config.toml
hop_length = 160
input = "log_mel"
tokenizer = "word"
encoder_norm = "groupnorm"
encoder_widths = [192]
lr = 0.0015
eps = 1e-08
steps = 5700
Rows from block 2 of the text encoder, named by matrix and row number. Each number is 500 + 40 x the weight over the matrix's rms, rounded and kept within 0 to 999. All counts start at 0. Numbers have three digits each.
# fc2: MLP down (text_encoder.blocks.2.mlp.fc2.weight, 128x512), inputs 128-255
fc2.23:516486529556497498498541509499465462512505489503517448515490505471451512495539501541544517486517460437476499490445374442494488503485494502507486459516484541501502510460466470502509496557500508474498510407507444501478546511490516529433432439561506460445517493503491503428482507489490511476454505558468533545454492487489527481499525478506519491531540497568509506475487497512522489478551
fc2.24:531508501517472500526518576498492501494496495521532485534505501521497574513514513535508522512490500502503478506485560522497506475492502477536519545486521525524539526504496499516463497559508494482532519489516512514489510516533508550512476485518495510511491523547503533484495517497504554492514498503499519478507485505490518486496511490490475515477533489498536500477501508473548494496478
fc2.25:435512573459448450418452459473530509508505498421506502433499480490491479470488430449542504465516483470536494497463451466522529540496470512430461546507519507469423414499472501429514488483516521501427455463440499478516518522518511491482478444497544483482512523459523402480430500525444479493493506494541509511495514563497529546517491505503561534511521505521439524478504412497455523523523
fc2.26:552479484479509509518464516504512497506505502553485525543509531505455549496501548495468378474498486506504526502498482483495511482510556479545510441499498492509550560506490499550523514514492501524547491471535519503499483506500493528481535496476489491443515500521500556504510544485523563516482513494521481480513499491518488516501495487476505486531475508528535507470477527538552499492527
fc2.27:461434493535471502452519501480464527516494513455513470459514538479475573479418450430489489510448466500501503510510563540502480459527497507451548505496507467468450448533532499456480502546528470500460532412462515483440474475575460584548460541531501493532490493476485447503477600497495597516485487545589474494520512484534497509505492512487471492584440509588469495476495443461521503503453
fc2.28:516488473473496502484466468500484478471517494514506474514517511512465544511577504515502444489518517459508509499492488471476504522488484474512528554513476528537525516470486481518532520500515526472515553610511497535529493503533534551478513483529500514582514458494491517516473577491510554471499501517537536549459489492512517465488490513479516483607503520603524510532490501553505479489577
fc2.29:471504485546554494445530513502486501502491493469538486459532519514489510487509486498501444499507504520479504504537515474491496523477587503459503546478525512445466453485495499479521511545490499494452487441477496540493527512502502532506497549502508505569499482541481451452486509510467491489535503492521544449486491506487530496491521495501505500506524493523458494486450412538555491488444
fc2.30:573492472519441524575511450535517482495505485564471554560495487503473394519477567498458453506496528479504520498471541515515504484497534485565378452467502453525581587499536530560511518441486491532572452510531526451488441491413470393475552485394489501476522529470492588450538453459533391498527466471579476351500502468487470494487491525459461505458469499417553494483490555481471518501340
fc2.31:359513504424522441358428484441536511519495492367552527376521547535530516472561379513483568493547485458505530538524544475510519555487585462356509541512521516442368332498433513377547522516504529483368479441406494590490500486487523557478557501513450472596516493528515335451425519502438579506553479479478554472503509552506527500505484495505545517525562498544379523468496394553568493497543
fc2.32:479485542464491482543461515491510512513517505473523511485480484506462482508528473515491540519515471494534534477510516493509493526514479488503523468533490510522482497513494515476524508480505494500497504560493540490516450501477502485497510498532517497458514557506505489611507466512504482509450492538459512684509495524495515479499483540453536517443529513455504524522533562528486528514595
fc2.33:547544534503533476509484484497491448494502477562480522549521494492540491499484550489542411513509537489473489501528565541502513438472513470535379518443458490533554549444501495552482499502528498487537486489536475516527548478491525528465557442386562504498503519526535577430493522474517508469496483442535470307476495550477473497501487479521471491526504481540531514467557536484552494486407
fc2.34:529496459484574522524521444526479509482517516529498472538483490491468459526553527512465544483498507499482487521526520519479491487502468522535517513525495516511539536503516502527480514504481505495536547493541480527477467496443509450499493507542426497614516463561484551487523401475522403500521493507388504503500481428528437479496538497522444490429511515446539454517472532508505485487552
fc2.35:493478499492477521514528498512508497493476505488432510492503506477493499487509494523515525474477483477485465514485478491506496475502490520505476471502506483520505499504500498493481495508489500505497503547495475490502490498511506473491461496490481496512501480502493505445521483490510501511490506504503455451495509482482485499504502490499505500475504503464486490480450489504498501498505
fc2.36:444461487504472496515503513502514490483482499426480521440509543522440452472524406480505544489517505468515520533516527453498498488499544496435468473513504522490428428495480525425506535511523499541439488551461501525532495506448479515464563487522512500468515472486488411496515489497549482507503512513516519583479503462475526506485473500482429517530460521511457476485454508543468495488429
fc2.37:332497472390498428364427506420496494480485496282496510350510514483488526416493330485444378465517525412482503518466435488505509524505521459305504463512472503426276298481439496310544524504480506489313430470388490488501497454543482542467521518483525468478511485502493265527421631465435547495498494498576508426472511486501467505499507477501556478627495501575341475422491356528499501476502
fc2.38:470500433475613516480504504502473472497509506476478495469511524477512524482591469621486449498537520486470513529561519501471498508520565477472477478529456517499474466469479502480497523510503536482478505581478481536483492472511534570499516497510504522574512494575493467479511570505519551494509505560509523410456530431532484469480511497541453477558514507548482481466482487546545493472416
fc2.39:485515507519442515542507489502505521499525508479497492474488494526499507502454468474486540525462537525527501479464506523489495455517470491491484468510507461495482485511485509487471494498476504495489538480486532475490507524502499546537489510503454527438495499476517478540494511511499528505504517500482464484518473503526479488497485502448471498464480500485486516543554492443463489498405
fc2.40:580485517500486530550516468517515520511495509581505509585493468504519428519459582432492512502531494495515474518514531529517504535506450518577449502491510518516588605508557486571503499466511499500582449522567503489544471482448503443512519499481521483501500485497497599499522420490542378505499480440436494484509493517515496502503471507522530495468511508464575498491484589502446498525468
fc2.41:499526496511500513518509495517489484502535497502513491508521541522495551548575513520504555485510529505491556482459431493484491506482519489515523549502476504530499489486482500505505508540485515466498551484514512518490528513520523587493506535503505535558492509499494493495502513546492522485540512497445525527484500493509517473495521524491505497577529505639501494545500522512545490497596
fc2.42:510497517543564494482536593506481513485534501517575469507499508458487553509486513485490437507520496508504511490552522510495496567505511552503537568534504525490516506521536482512529497537499507497504510544507492544523500493528505537487471525537550467595516477537497511606497534466473553508551510485562528512500484521535459501504500507587547478527549511559509496516548479500561494495555
fc2.43:495502528486506484499502462487498494493514491496499489504477467501465476523505499469512514516531485519492490501517420504502489470483473518495504480480498517515495491492487483502472481471530492483492534507495493518553544524491502531479472466485486487352496512524501485463481466487493436492452506486405502413495475522497501494497493458528496502460510478487496517474552498479469489502432
fc2.44:459475516490622535480515603519522533538505517464528522454532533529496527492473456517489447520521507524494457593623578477507497600507601535474601453555608576493458451522520500452594496471481536553470469555471502627534517494534491452527466514630477480529518499571509449434515505471510520530514471548574495513522493487509490547521501492585560522475557501418473464479492498616551499494541
fc2.45:479509464502477501482506538495504512498500503463527479491539469513492450510504456470461500478537524504499509526524433488503513540512462483466443548515506510458472478496485507464529510532464539485469513500486497500551476505396516443505477548523496509589505448511488470515497346501451485493575534493407525578498529535492516487489489519514583475371606504416491518546504451512477500489488
fc2.46:606469533469395533602477402538527500528477542571420540587472441498391371552406556370510495479422467521475446447429372478515537439513426545601387325544452477525600628532506526568516503453469495606599535514551444464484492520357453405440395444480452509307501461365497631492568422523564395546353495615382437523556553451449486584529486533411502523431397534420596474468498593491427513499580
fc2.47:702476510550497577702531503560504458505509502720492538722524547495464524601579714540518458485467467508501533488489518465494485426471510513732508476472434473615753750480533490692476516538502465503731571534657485500492495512494517524431520490487489534464506526516484782437597447527597513478396477500471509523484517511469526474496509538452455499446491514458710528547482680501539500504463
fc2.48:500487548444462503528490500518513501512500511507471522497482507484461470518451508465552535493522482539518485505517514468505501553505472514524506510527517504507505511512491491500518483456533497518510465532500504488544499526456500469501450458518477517565510527461503504542517477534507478517470536512448459595503511538478531527514501504500525523494497508490503521496505515518430520517563
fc2.49:836460514656474662782640444645503492503472516886416493804463424453465401648400863469565466460465487655495522467461407498473447455479403578867441519451459460647885863518595462851460465512480449527823577492774446439513554532432479379523450539470454556449464419403446940520646201555661341509450525406341424606531483469463517496515530509488510483279423508398805458621431773479464499528615
fc2.50:398525525441504406408440520437494503502505484403493490388493508515543562446465403546525483577524506484511473524537552498499507527514488485403605521527533535476381392506471498413534484466539504495411511629405536531547507520567490522538478494566548505516497559502534378633452704501461666506544508561633479612495485546512511514496457498562531520658498497579403530498612414530490516507627
fc2.51:522546427493443466511430440470467424478514488522446504528507497509517473526469518439487515458472560516456526486445483487484477444468475461514455479463421439488518523444470516525478513497513494475523541380524493441446554488481487506482534547424464537504465508457485522518488481537482464444485509479424473438473531454505478480478498505435443466494416488504505491524484507466476489475444
fc2.52:489528481454427466468448406468520512516514503482485513491515496511540413497421485434482523527481501489514494517477540520509513533512513490476440518514513477468474488513493517474529498444476517505493506476481518504503481497452489426508515478475480491521503497420517485507485466503464463502502486486505482592517518517497497510509491524496515512513436507495485518526532473482491510520554
fc2.53:394490531478537474448484558465485484500527477367527485398511516476476590455569389554498512492544496449492513486534487478490474516488527484407590484507491509486389375468462489405517503478500505433385492568408518537534517509642508586482463515511511492468508573569507348506451606505450573474460518495491513506446472507521499446484516475510518504521552491503415495482516426522517489491481
fc2.54:581532480470575514516493557511494495504513499594507487595513485502528504536539590571499490512516521501469479493513418519507499513492498486592501514500519535551603608513497482583504484512489516488594509560562508522487475529465532434521433517546532516520483511556505615440491459513519517503532493514498503480509491561490498494497488501541552487447593489440570504524548545520541487504605
fc2.55:458502459486504497488492405489511519491500502457494500467498487518501439464488464468479568506521508479502511509545507517507498494507509482456460461495506500481448456498472505460485505483469503494464505498477536478520478499510507519521530501461501484389491472499489450449486491483509441507472479473429508452506485507512488492497482500493476487505484496513470499481524504484481495502369
fc2.56:493517517500505529518495528501512508482487507489485524498487468469522526515524486531525522464497520522499500490454397518500511471487465514490503520472492482510491497515506499491486489478501522498489477516500490481506560493515532482504484500472533510491499489507533487546504477520527529505496519480493499468520507537497476519517523485468560499412526499429508499502515515505473502510537
fc2.57:540516453570446485513503491492466465484494493525477465537488495491486524506480541504514540504468535531470473480427480533492504422502472488529546448480487493500532534479519494529449486494501489508525562383526506466463519478524461487546490485538474535431457504453500535441506503501492509474469525537531493569511519468494483504494512488460432499473430485479521502525514508426445491491489
fc2.58:438522528495556503460518593497516517505505515446506470441486514494503498490449448499534512539510517530503456503583544519498504527507524518445453515517532530496445429511498496438508472513484509509442513578455492553540514500507515549500488471513491488522500496531509427419511530457503532532521481499449473548507489517504468512521498489559497500535529501553445512467548454485544487489508
fc2.59:467517497478515465454487522468502500488498488474524490470501486532581477506545479481528499599532461547535487487509549543496504517519509494464455537459501509480462471522483477467461473496522473475469476531481531466495494496479502471555511444466476530450473551520520468479480512486478485500486547449487527507526490515505518513489474490493464498539502494504469546467591462457502514531518
fc2.60:510468552511536522532530480521506511512510528491518471506472468521454456490556478519515577552507432476508449508529510474498502510513464545512456505500525545509509515498516496483469471484505483533506500560500465531508467524490515520515460433537443468515523513523503524453548534482533434523447480534436541503504481491500514515520500511553473547529543508535521510467491526504457499509461
fc2.61:520486526491539572530507591532531514521455525512492530530497472492472507531547504524512454472510463508502457540540406499523499502485495514523496472496544511536520521521523492507511487483501521523521469616514478518580514523485529501491460483512512497418505504544511514467516464488547464528466486513422489525515505535474497515513485484462631507419591510424536521482460560583482510521496
fc2.62:513467537468466453541451423490501510520507507512510521511485420504472443482555513418455466497538474477506512502489513479517492529515433471524518481524505524507522538495485545520512540452523495494519486524518494505508443486472501443473504474543529453584534547470504533577491391496490388485504491536437546631495493485504520478500486504461552534356523498401529506530471529554423540521633
fc2.63:470516544467459465503470490486526538520496504463483505478482452496490505501447476469495496516517491475523497515466472501506497523510401504482541504502519551503461485530487511472515486509502497514478480501469498483512523506495484450497475479547498482477510507461510464589470457496485464515474492493485485588512488509522509521517514479498545519442506492455484504497492512537432514516652
fc2.64:439515413467481461420462490458500484485505503425477505438523556496506545471495433512502556525480503454476499512465437539491511458504553469417546487507487488480424429494472500439502483536479508505434545487436514480495501473572492537534510502524503514416488481453503415488464608493468637506453509534565486602498531497485471511501498506477476482624458509603427526496548437467547499494545
fc2.65:474491512525507506495557546505486533508511519463507469467479491486496515484522462524491516509498476487465472507468418523491495493502472518472548476531504547495468480513510483472494508509504520496474495546479487521459502480493500500498436527564488470492517454503515466528497485469515514527513483551436507589491479467538461503513508482494516496452525508507483480449517492519492471482603
fc2.66:423546566399504471412472466472511504528468495423438498428481457544544404460495440511567517522498436549498495441449395455527498448543496505413393430490528486477407407525401474410478475456516482497398466395438537416459533547451513500515506459457512491293479539506529402407455529543489392522384530523436470394504498559491577533504465464479482516544508469560425550387571452448472498534479
fc2.67:432481558492535513442500523486522544532484513437590523411493587512476588494526426498487499518511478521533510506522560506521499563531598537435588552538535510453402399551517516449533516526504492531420477482456502528507483518561489646508530505505520475532505522506502396648502662492456609529536478504602517496530493530502512518506495515537561518673552508644422494514483423517587515512601
fc2.68:420496506477489440367459524457510510508479487402590516398518588497513514448483402440496426510529500475506500521527578479502529615493753472376469517500515533429386376490462503417618513562490513517396420409430500569494498490483482570502562496488518474502518497518502363412439594483419573500547498493624559435497508519483522535501521492497545499646519494596404499436472392554700497491488
fc2.69:456498527502452517522489493504564543516474516437481527449487468499515520524451416499544541544459498507543478487509581554509498461492468554462485531481511480522444441555530524434479475454474482540463531651446515473539552530569508546535482522502441548520464557463495430534522632516537579545483511541513454561533501549474488513525486549475531551587494501523472513545535497474440537525511
fc2.70:513500494491466483527501479492465506500512505499452457505458490524484514482471496571478554492419478516523524476448486467485493449510432477504535448516510432495498509517493470499459512511501480487502538450511533441426500515485485451505467515533435503457491443431519514549491404564497515501495538515373436540508490461533548490494506490442425502378438490401511483527496510430444462500497
fc2.71:484459516417542513474464532498562515519477519496487588470540529489444512479506482495495437442522479471521483525570480453528516577483613518465525412534506497505489475489501488499598535452473537506486447561484493559544494501503509455441485497494537458478540492525493477464496497508515553507467523503549499501488540529444523513519485501493598516475516536444477502505463487593549516502510
fc2.72:462499498486472450436468426478480503486508494471469498469518484489485471484462487469499498489497485478500533498498429442492502492509489511456527458509486469471461453484485491479508500431504501465460487489466501470537522507519493484484514483444569489416508477462500452591466528509457471478443510477553475502481505500494517494495506490492513486557430512522455497512497461497468500498501
fc2.73:551486494543480495526526525506481460449512487534432500565485424445486488471476540512494413432497531404474485492453441485504509451484372490538464501472467491552546554453517507521461494506487490501548466494529455450522494465484520419461481494499523484487508456513486547437485407472498446477509519502534478496464525476508454500496516505544506478389497513383543491484445526474421506481550
fc2.74:429492513478507477450499547480496515516460514420538491430496565495470543476515436506489500502485474486480471485509540513512495492521547502434577468552532506459426432523472505437506500527484502518439496554446492498473457488520492549491466482535524486519504511542512419555497572468474552532476481558492497551503513476484491510501479505456481500564535510571445505462499452506566509485576
fc2.75:633570535542436549583502527545521488507500485654507521625470526521555486575436617439543530509496532540543494466501570507499517527491572513617420532489510480554651665508541516632501489498544527522637421499600506513499541516476474473488539472452542526437494550455544678392528484524562484496517502454596481421529497500509532528503501476491474521490466481452623516497534609458567502522477
fc2.76:408513477439517469426476537475493505505515486414502481403487513508537555454528415577471509523504499458496485523518535525484513493497500445428532511499538537496414414494450508419479495521520526474432517598442504514473461492546510534534492487509480506576506517537516397502459604510477573499503480550557502464482476475543508465484505468494463507578515490549427506468502436512544494483536
fc2.77:493558500510519517487515560495500497492523492488525483497481517509567481512473497495497506511502546562508525454527589557499494501509542515478403547500489464522487495504516501483497511578473495497487519490500522510480523486441480478510619534433547489523498442511501491454502391469487476502617487445449509430521491536532457501494513514543468474417519494456488485516552486417587483483423
fc2.78:513463459511556516515502522498489506494504507518514478513512477522486501511540509505466471499500491517476491501549480475494486498503493508519517419507472510495519518495508492512508512467493490496523517539516499528503495491490519476511464535506478493506477475549483526473522426523495481494447502500375518523502500481494503481494512519494498490369534498402515499518511526524490485484507
fc2.79:524492548491533477502492511497491505519489495539577494541499525476473494515509558475494455498533491511513514481544523475517489566509519506536522498521502516501536542506513481524559513525504491498541472475526501541502486525471481468450513512489542464480500529527496551485493417503489485499531490477493545475502489541513520512498498513527533490463524503470531511494517516511549501504530
fc2.80:476533491479480487474512488504501525513479497457515483474481519514550457499451475482499578522500494528506490500520561521503503502529508506485508479518542517474468475525498508467476479496511494525478517428474494473484482521472474458518536474538503491504501501511503472482505472482500435523514504529534492518527492466526493518503492483515427513535481486499483492477498487468471501497415
fc2.81:430509506497551477436510519490492503517509504432493478430512504520529498450490439493514506526504500494493469497579511523492506511516516486433529476521510505479432425486498497443491481520498505504434476580447511526518484505536501548526499484540512470453501478509513415450481513485496471507482495518449501606507490498515503508504499483524461506536486503559438503477535436472519498501459
fc2.82:458488488464498459503496480480507523492485518451489504467494494499512497490477460457479522523517499460491476486531550504514496499524463489485565481548501513496450476527484492465485500476496495503480541575472485479505477487490499499497468491541477502513499479498503457549503495466492505532485498537448474625498506488498476495498489525479483482507473528511476522486543486497462487491624
fc2.83:503498442551542533524557508518454460489478521506522468509509559482509495523583504544514653481507488526413484522512460511475475475486506510510506486508495516480506494464523492497486490506504497490499550441510458537479522478491515543519459536576411521520475474542490510418548453519504450482495504537437538508483515451497491472493520498505456488513543501528501478512467494510474474473446
fc2.84:511490507471487535512518468516524504493463499514392523505456504484498521498448497556530451465444492516519510502481588502497508436513464516510443522487508460493518505520488528508461490505511493520515495485497464466480518488514505492499508490466477526550515494475479518507527583494502578520500523512582408390510514457491490514507540478527467514581445483533501461472423501487495521494512
fc2.85:521508487542502514506530541505476486497512508522507478526510506479497499500476528486495510492495499519488513491469442524488492496504483497513500465488490504486517518486525488519502494531494485499510494395519509491512508464518476519509500527499491498406498481513496513485504480507501473491478513482471499463495502481517483503499508490487494475496488505512509494486503499485482492495374
fc2.86:549495508510494483526496494504508499513507495549481509546503540513519500494511534500474512494480494474503499515485513493500500511491483486537514570492511480526558568490521504545497509541505511497547484533531493512482482505499500448503510520541497488593510517467509567472491456510506502490571499499540498573494503493500521496501491498529500519477489496461558495543466543476486504507545
fc2.87:518473442541534510514552520519487502486498485521506486519496470489499500498527541519483493484513500490489507506522472510508483500490500507528553502496496513489528521507514502530487508488481519487522485493524518492478475485489508450531429527526519504551490499534454534492512427490502468495538489511448518579503481497493491474480510506485474492411525492426514507541475502508491510495531
fc2.88:447501435501545511470509496496501516478498518422508500437514525496495450475523398541485551507513551493480476534518461548508520520501549497439465506556523534462417438507497518430520498498469541521444513563451511520511490492443516470532481515533511519500499479511513414509503545486502537518515484559552511556508516470503430512501508514486550496582531514511459480511533470540523494491500
fc2.89:478499512488489503484499504499511499514483505486475509479490538491490552508493494502498536472483488513505524475475467477505490506503504509480503501505493455490479467503500503493523498523497486501474494464485502472483497507543489536493507510470507501491500509463484471528503516523473552502497487492476476523497513509478524500503512509489512504567475501581460492523451470487522512513542
fc2.90:361521465471586457365465501449494487480511490343607485347546636523511551471644372536478533501580537433487493534548529481499501599478639478352517546515528566457322317471439496356573517562501521475340515527386529619517503521499539639490516520525538482583495494595508307430428619485449589484521486515574625462467492527514488486488501497541525488663632507655367511464554365571622485470481
fc2.91:539514467503499491525504463497488476491528488533458490543521475477542492508523547525493511475518522501483527500498485502481483497493460469536466518489472475514537539476499480541492497494497501457532523463532501508504525491508510455499511525494503513534496470490497540469504391494492450477530525461468481507471497485517493467494518479532497485403506497436525498531502521490471485488488
fc2.92:460493546507490498471516517485488522496525504459496479460466467524486552477485461528481465507416518465525492491450505509495504473507434511466572522538525465505463470519516507466479485498501505503469525568460533462474458495579507499524504500527522484542509509468489463674486588486470562517575485540586463462495477481527493491509470510506520517516481507519466482535498424456501511510623
fc2.93:491490445577535570526572518538472491456532505504473483491508477477489513467524497559491496464484564489476466534508496524482506482483477520496542533503497476505502489472538499502468512482506535506500505565496506486510491469534526481532485522516511525641510430499496489573535516496526549494590503510538498510488501449516418494502520504516478485486499512485494470570504481490448484471445
fc2.94:459523479509520492489517540503498507512503498482535480480497547516522534514536496535499553509515504565490488508523513502496497522507538505480527504495494511465475458491489502479508501501496497483479532443490476517487522515535514587499502506508455507522497512535485462528516616504471550492526500518505525438500504483496506487500507492529471511642519481626461490517490457495496500494391
fc2.95:479516501474478486466480455488508518498497504482502503479508481515508453501455481464497408507469506518516501498500539490500525525508538506476430503490495475468478475516491513482496506491495501524479481472481495483484503504453485489494536487453502507495509469489495473492493514502489476508511511480525502396526510486485515529505501497479489512546454501519479484482475464498513504507387
fc2.96:545508496470510510525451449501521485500451511546477556537542499507523506515491525495571501499496491505514514514510557497509508476483504494543466493460482493533552530498500508544523491467515488522538518540524494521532546511499518531494528508450515518437476544505515541427509556538536540500439505518564477431500535529445534526507491521480505490582480506509536517479496566533481511507466
fc2.97:556399522489404494489458348508538518497484515528442546522482424467401397482415499364505346425439454449523462495418480458510552459488471508519447420477528458508540549500478519533508526444496498579536439416495455447478495498396460405467464503465432505420519461371479545390479389535504446520418524538501467443515538478472525586523492487419518538419398513381520472438393504534443511506560
fc2.98:515512443506465538512480427533529515514481501518501533508481453477545389544457515425501555504547535527512513516533491557487499563492474466530422507489482541509517521522510534523527476435529519526523518515514508490544481477403484442562545496541453544521466500482504514424504453497541369507512487515467513625534495503497497503490480495458535486524519494475531499548517577547422513524538
fc2.99:475465507518518504477511500499501490492493505472488505474523480470501435471505471473532519497497486458489486513493472519504508489497534524458456485504506513489466462495508501468503487499490496512471494482477485533509502469457508502495478503510542493496505498503502465477501527476519438512477498494557499566493506517487459513509506516522524494557521523556468514491488461507524508502559
fc2.100:416510516516455488429522509481507529502498503403538479430510485521485494509428424447517574533493503553535471485498554492508495544516487526413526525520527506467396392531518490402530504508479488501415536474439539504519525541507465475535476535538469502519483493445502362593480539522450519510494508491494504617525481536487523533501513518528525512512483498513431498528554435466466497514547
fc2.101:501510507533552496519522600507471494517551454509555483510504466529489538522519522504469382497533549526518581451560568473494472571505528490503542534526475520503509511506511533529557532507482508463507505540502553546493485507489508465487577571567550503629518501543466497602495411506484466478645497491458548626488454509517524444475521538518545494356570485390496481539478506559524506492584
fc2.102:534467506498487510563509514540504498498493502546460513533501527527489580532528534548512540514445455432540497504487588472492505466477422501557643508496487479526555554502524498546476517500541504510551519629536473487478462523564518546456487456557443513583516541493493560550528614507567594500500506536558479591484491429485521484492473502480394533593398521560553499500445559501410503501500
fc2.103:433514474488490469431496467466495509515517496441541491441519499504539487466517456496471586522525513494505504497504522521506504555503486470441525528491502526448415397494485504436505509476494492474420527385447496505495477482501506526506525515525457502567494523497498405507469514497445443493510493486494542505495495500533483484498498509512510496545525501526422518499517406504457504507448
fc2.104:510554523514517522522516507504499498505498488519511497523492490506548471485432526500529477515520521518524516496567602488497495515499502495521449532461484478514516506490507495514478494503510484485512473469514491496524528516511494531490521496440482492483499514519502515502505500490484445483495506447505471347496497528516530497497495476578476491513496473528505501501505500456484501506297
fc2.105:514476479497503467516481467490496514498527494513511501505496488492494455479496517460467489522542508476499484515519530508518476515492506487513532445501487547499506512493492506506510505497487487489510516525506517520500466493473485456504511493554498494440516513505481510484489469467505458490485476526504531592494467471518477482485495494512502489452491501432512506495519525546490496504487
fc2.106:528534536496525518516516501515498481528475508552517511552508519503516498506547550585495558502466449508497508480505462464503514474522540518539466527491533458519551542506506493534483463505494513506547493587542496500481486537495492516477478480446543468455513540523529564448521488503515472510501511475509489442526527549462529511505482509509510513459515497501537515498515512422591535508459
fc2.107:498462473473458494520520569501493487494484501487497530488496523536508538469528481478474473484487514454488509528498562494508492489512509474492555466508484496508497509478482527490477523513496487497497467498491497511464465478523485513485528512511482481521513487476501522528496463465506496488531481520478514494478525461516489481491484508483436496453490501476501495469476493500509504489445
fc2.108:670469557554533545612504520547508473519506500646523554630533529459419502540539629502489393471510488485499527532496479463503516539480548516630475497483512533549663682490565496633570513506531508541626453561604487567523492493493488501466475487480505508467521539522508695476549537511573515496485495488598526415499519505493510524509501493511575504515516525496611495519496634578535507503478
fc2.109:333524460422567415344414575427491502503534493324539499334546595524542604424494348566449556547541516465477503526550550508496502579522626436349549548532520533432299305490443494342567503528473525457337446569374548553522472488565495570535535514531538460589509508552506278463408624468411614490552475504531518550475504497526503486486520488545516485645544502609350510430528370540619488486535
fc2.110:497476449542520525531548483528488499504491507495570477499473501484432501521602505546480575477523497535481503481503445494499488488488494510507538466502507520472498488496500518495483503476490482502501545403498492496470471503507500531513464509515449507495491515527464495506538466523492467488476477546395590471498500479481499476492516516461471506470572495491494483550465497516436509502378
fc2.111:468513534506445449445481497475497497496483489469527506453505639485493627475478470536530518526481495463516509500443503490504505547504583512448616505516521508482454462503505502484572493552515494507459484453455504522484509519610482580493498495537572499450498529446516455545473660504477734505493518518718514540500504524491517525504498501522528503654439504611447514513525449513571511506577
fc2.112:500499497470512495465451515487503519510499506517530503506507527498505553512492508486504514537520465513526520484515494501501494541506512498503561526496501496473500504534503491509519500515502488497504495497504506497506479511544479532507537515517506499472498534506501501510479593527491584506474496485560511552519491519495514508501486509490526491610500499545508494492512497500516504533522
fc2.113:464512524508490486437507477479490491505476491465505497456482531507514509464431459465510461513460491496482481505507558505514525483491591508450487509490510476466443444507500503462473487511532500532452497459466477498456495500469466541514499474470528511518474500467509440504493625477476548517520485511616480473516513478485499533500501476517456505615420486607457485475479437463567504495521
fc2.114:501489506504513519517500471513521512499507507498478533489495462488472431497492483505491385471491500510522528493520494480510522500511500501494399505497485483509504503504502521493513509458485510506501495563488501480517486493442524429489493493454506497522510493486496501547515455497488472508514518494537482463506519513498500504509509526488531497411502502416499505512514473514490513502480
fc2.115:606513486546376566615562447556477470458497503621325485625432419464517404547340617429543493468373531547475475462370477515474487324494341560617362448457491406553627643510546488581389463472514464548621505434580480332468571484446466393517483508452448540420471453397493657478573432509572372510435527493471328477523506440490467531508525474455401477411326486434607474498479603370370493491463
fc2.116:547527449482482489520474584493500481505506481534519524543522497523563455509469525462477433522507534510487529501484516523496505493497543452532435523480484487507533543498493504524515511525488501497531479429532519502486505492417469393509544537467504525569488497487518545457497354531484476479539517468511502539508523517494516501486498511500496493373515481380538523499519537498557498494543
fc2.117:482517490488507507493486441501484494474508497490521464492518394488489431525588485514509555483551515493492508511497371484515513534503354494497510489497488562492487470478456495485514508422510522487482482539510476495557520503468563452481453480517489518493491492533524473523469387515501378483493541529420579484496520548478488506500493517499611483359594503375505520508545520562363508493467
fc2.118:478488471511465481471480487488502495476524488478510473476506500471506530488481485477508537518526517459529499501493522534494504515499471488481583534483471516486475471494493501484484492497501504475481526513479509494525462492559511541524515479538516512529493506494490464476463574460477545490508489497557519633497478511506473484496506506519495483539488496531480506520541481473462511504499
fc2.119:519521505493483486509483529477508499507484498500493518522522475506511491464491499484484523475503532445492480524480475516518528500505495467508458501495506526524509520482490507504497505509497524495508450487506509511501502502485513477469482471494519492455503481481539518459467489487501486493524484490514507479498510525507494513506481498503542503461524500464520487486515510501507492494497
fc2.120:446454496516428486465491462482528540489516518429537547427503482502483474450536418478469571520489512431536495553475613546510534457518497493439468563484530505474447416527497542431426527473496526492443493505447512501492442460506493529518547480455455478630534532483500421526498522455462507512551484483527526435502501483511469478509493521469492530470506511458452499488484424477480513498433
fc2.121:387488477416449433435453464451504524489491512391485512406503459502500517442506418515487505504499474451493507503453415504508503465505409483413577447504476524471390384511441512408479508450492488493404495482442493462496523482535506487491469529521493480472498488481494376601446524516469531503434502548461516543498515497499489504502516525462500502489499503472416514474487460544404506496564
fc2.122:500482564523598529558552559533478490506513490518576486505536549474467567503635519542508522495606494510502520546579500457499424623497541508518578510544511591529506497482517473504559504548512477461504490575517526632570516516560524527439507521604596464478543511595478510537520443491526483470509496463510585543456451533520518437486494483587545495435629497460519508543489529585545490490511
fc2.123:476502529498461451485467461477508500498540492470519517469498533510472476482457468476475481516489506491513529475490570509503502504499547504459466530524489477478469483509491519473508501527479476524474494428459515458495485512513473522493553486467542486472523544463493469592495605470459537504490478501604486499497503509504479512497528518516470516635462497596471515498528481461550504496505
fc2.124:505543477452490437491419436463485489479547492511465481491486551480560526481454510477503490521517518463488530509503537500473496467490503454502556569495476501498507494475463499506471490503492516466498509524509495486499546504598501578490519507502485502549504536479507500522463612504495599476499501498520468610476491479516483480495528471541466502627420491634506499518560522476511496494494
fc2.125:531489512565476534528549491531498499510459510541474490531458458479505477532498533506550596513486470580481482473447472519502473451494438515521470477477526479509541542512520488530450485481517474506527502440529506432467516504462483467515451486478474515466467492495512547442522448516531459507438484478381480525515476521493521499497508482445467494464509494476532496497500533452434480508531
fc2.126:505506450500449490531524496497478477490517472499473483501496539500490511489479503525484533487470508499484535480454444480486488453519535493516571390503509466467509514488491501508476512491484479497508515435500537441457491535518475487496483483518537512441506483464491507591499518516526539489481530514540471517497480462497507486475503480464414492541441493537499492513504515469473482497411
fc2.127:571485476557543548572542513551493503498491503572504495552491462514470499532546554510481451466513506551483492494542479504501494490484450490579504502491503502526569580487525504568475518485493504494572509558555487499513498507488513472518486538500482521551495505541486576507531417517537434489566504491414523445498493488496487486494504502486501498402549495421571477541456563526446495489442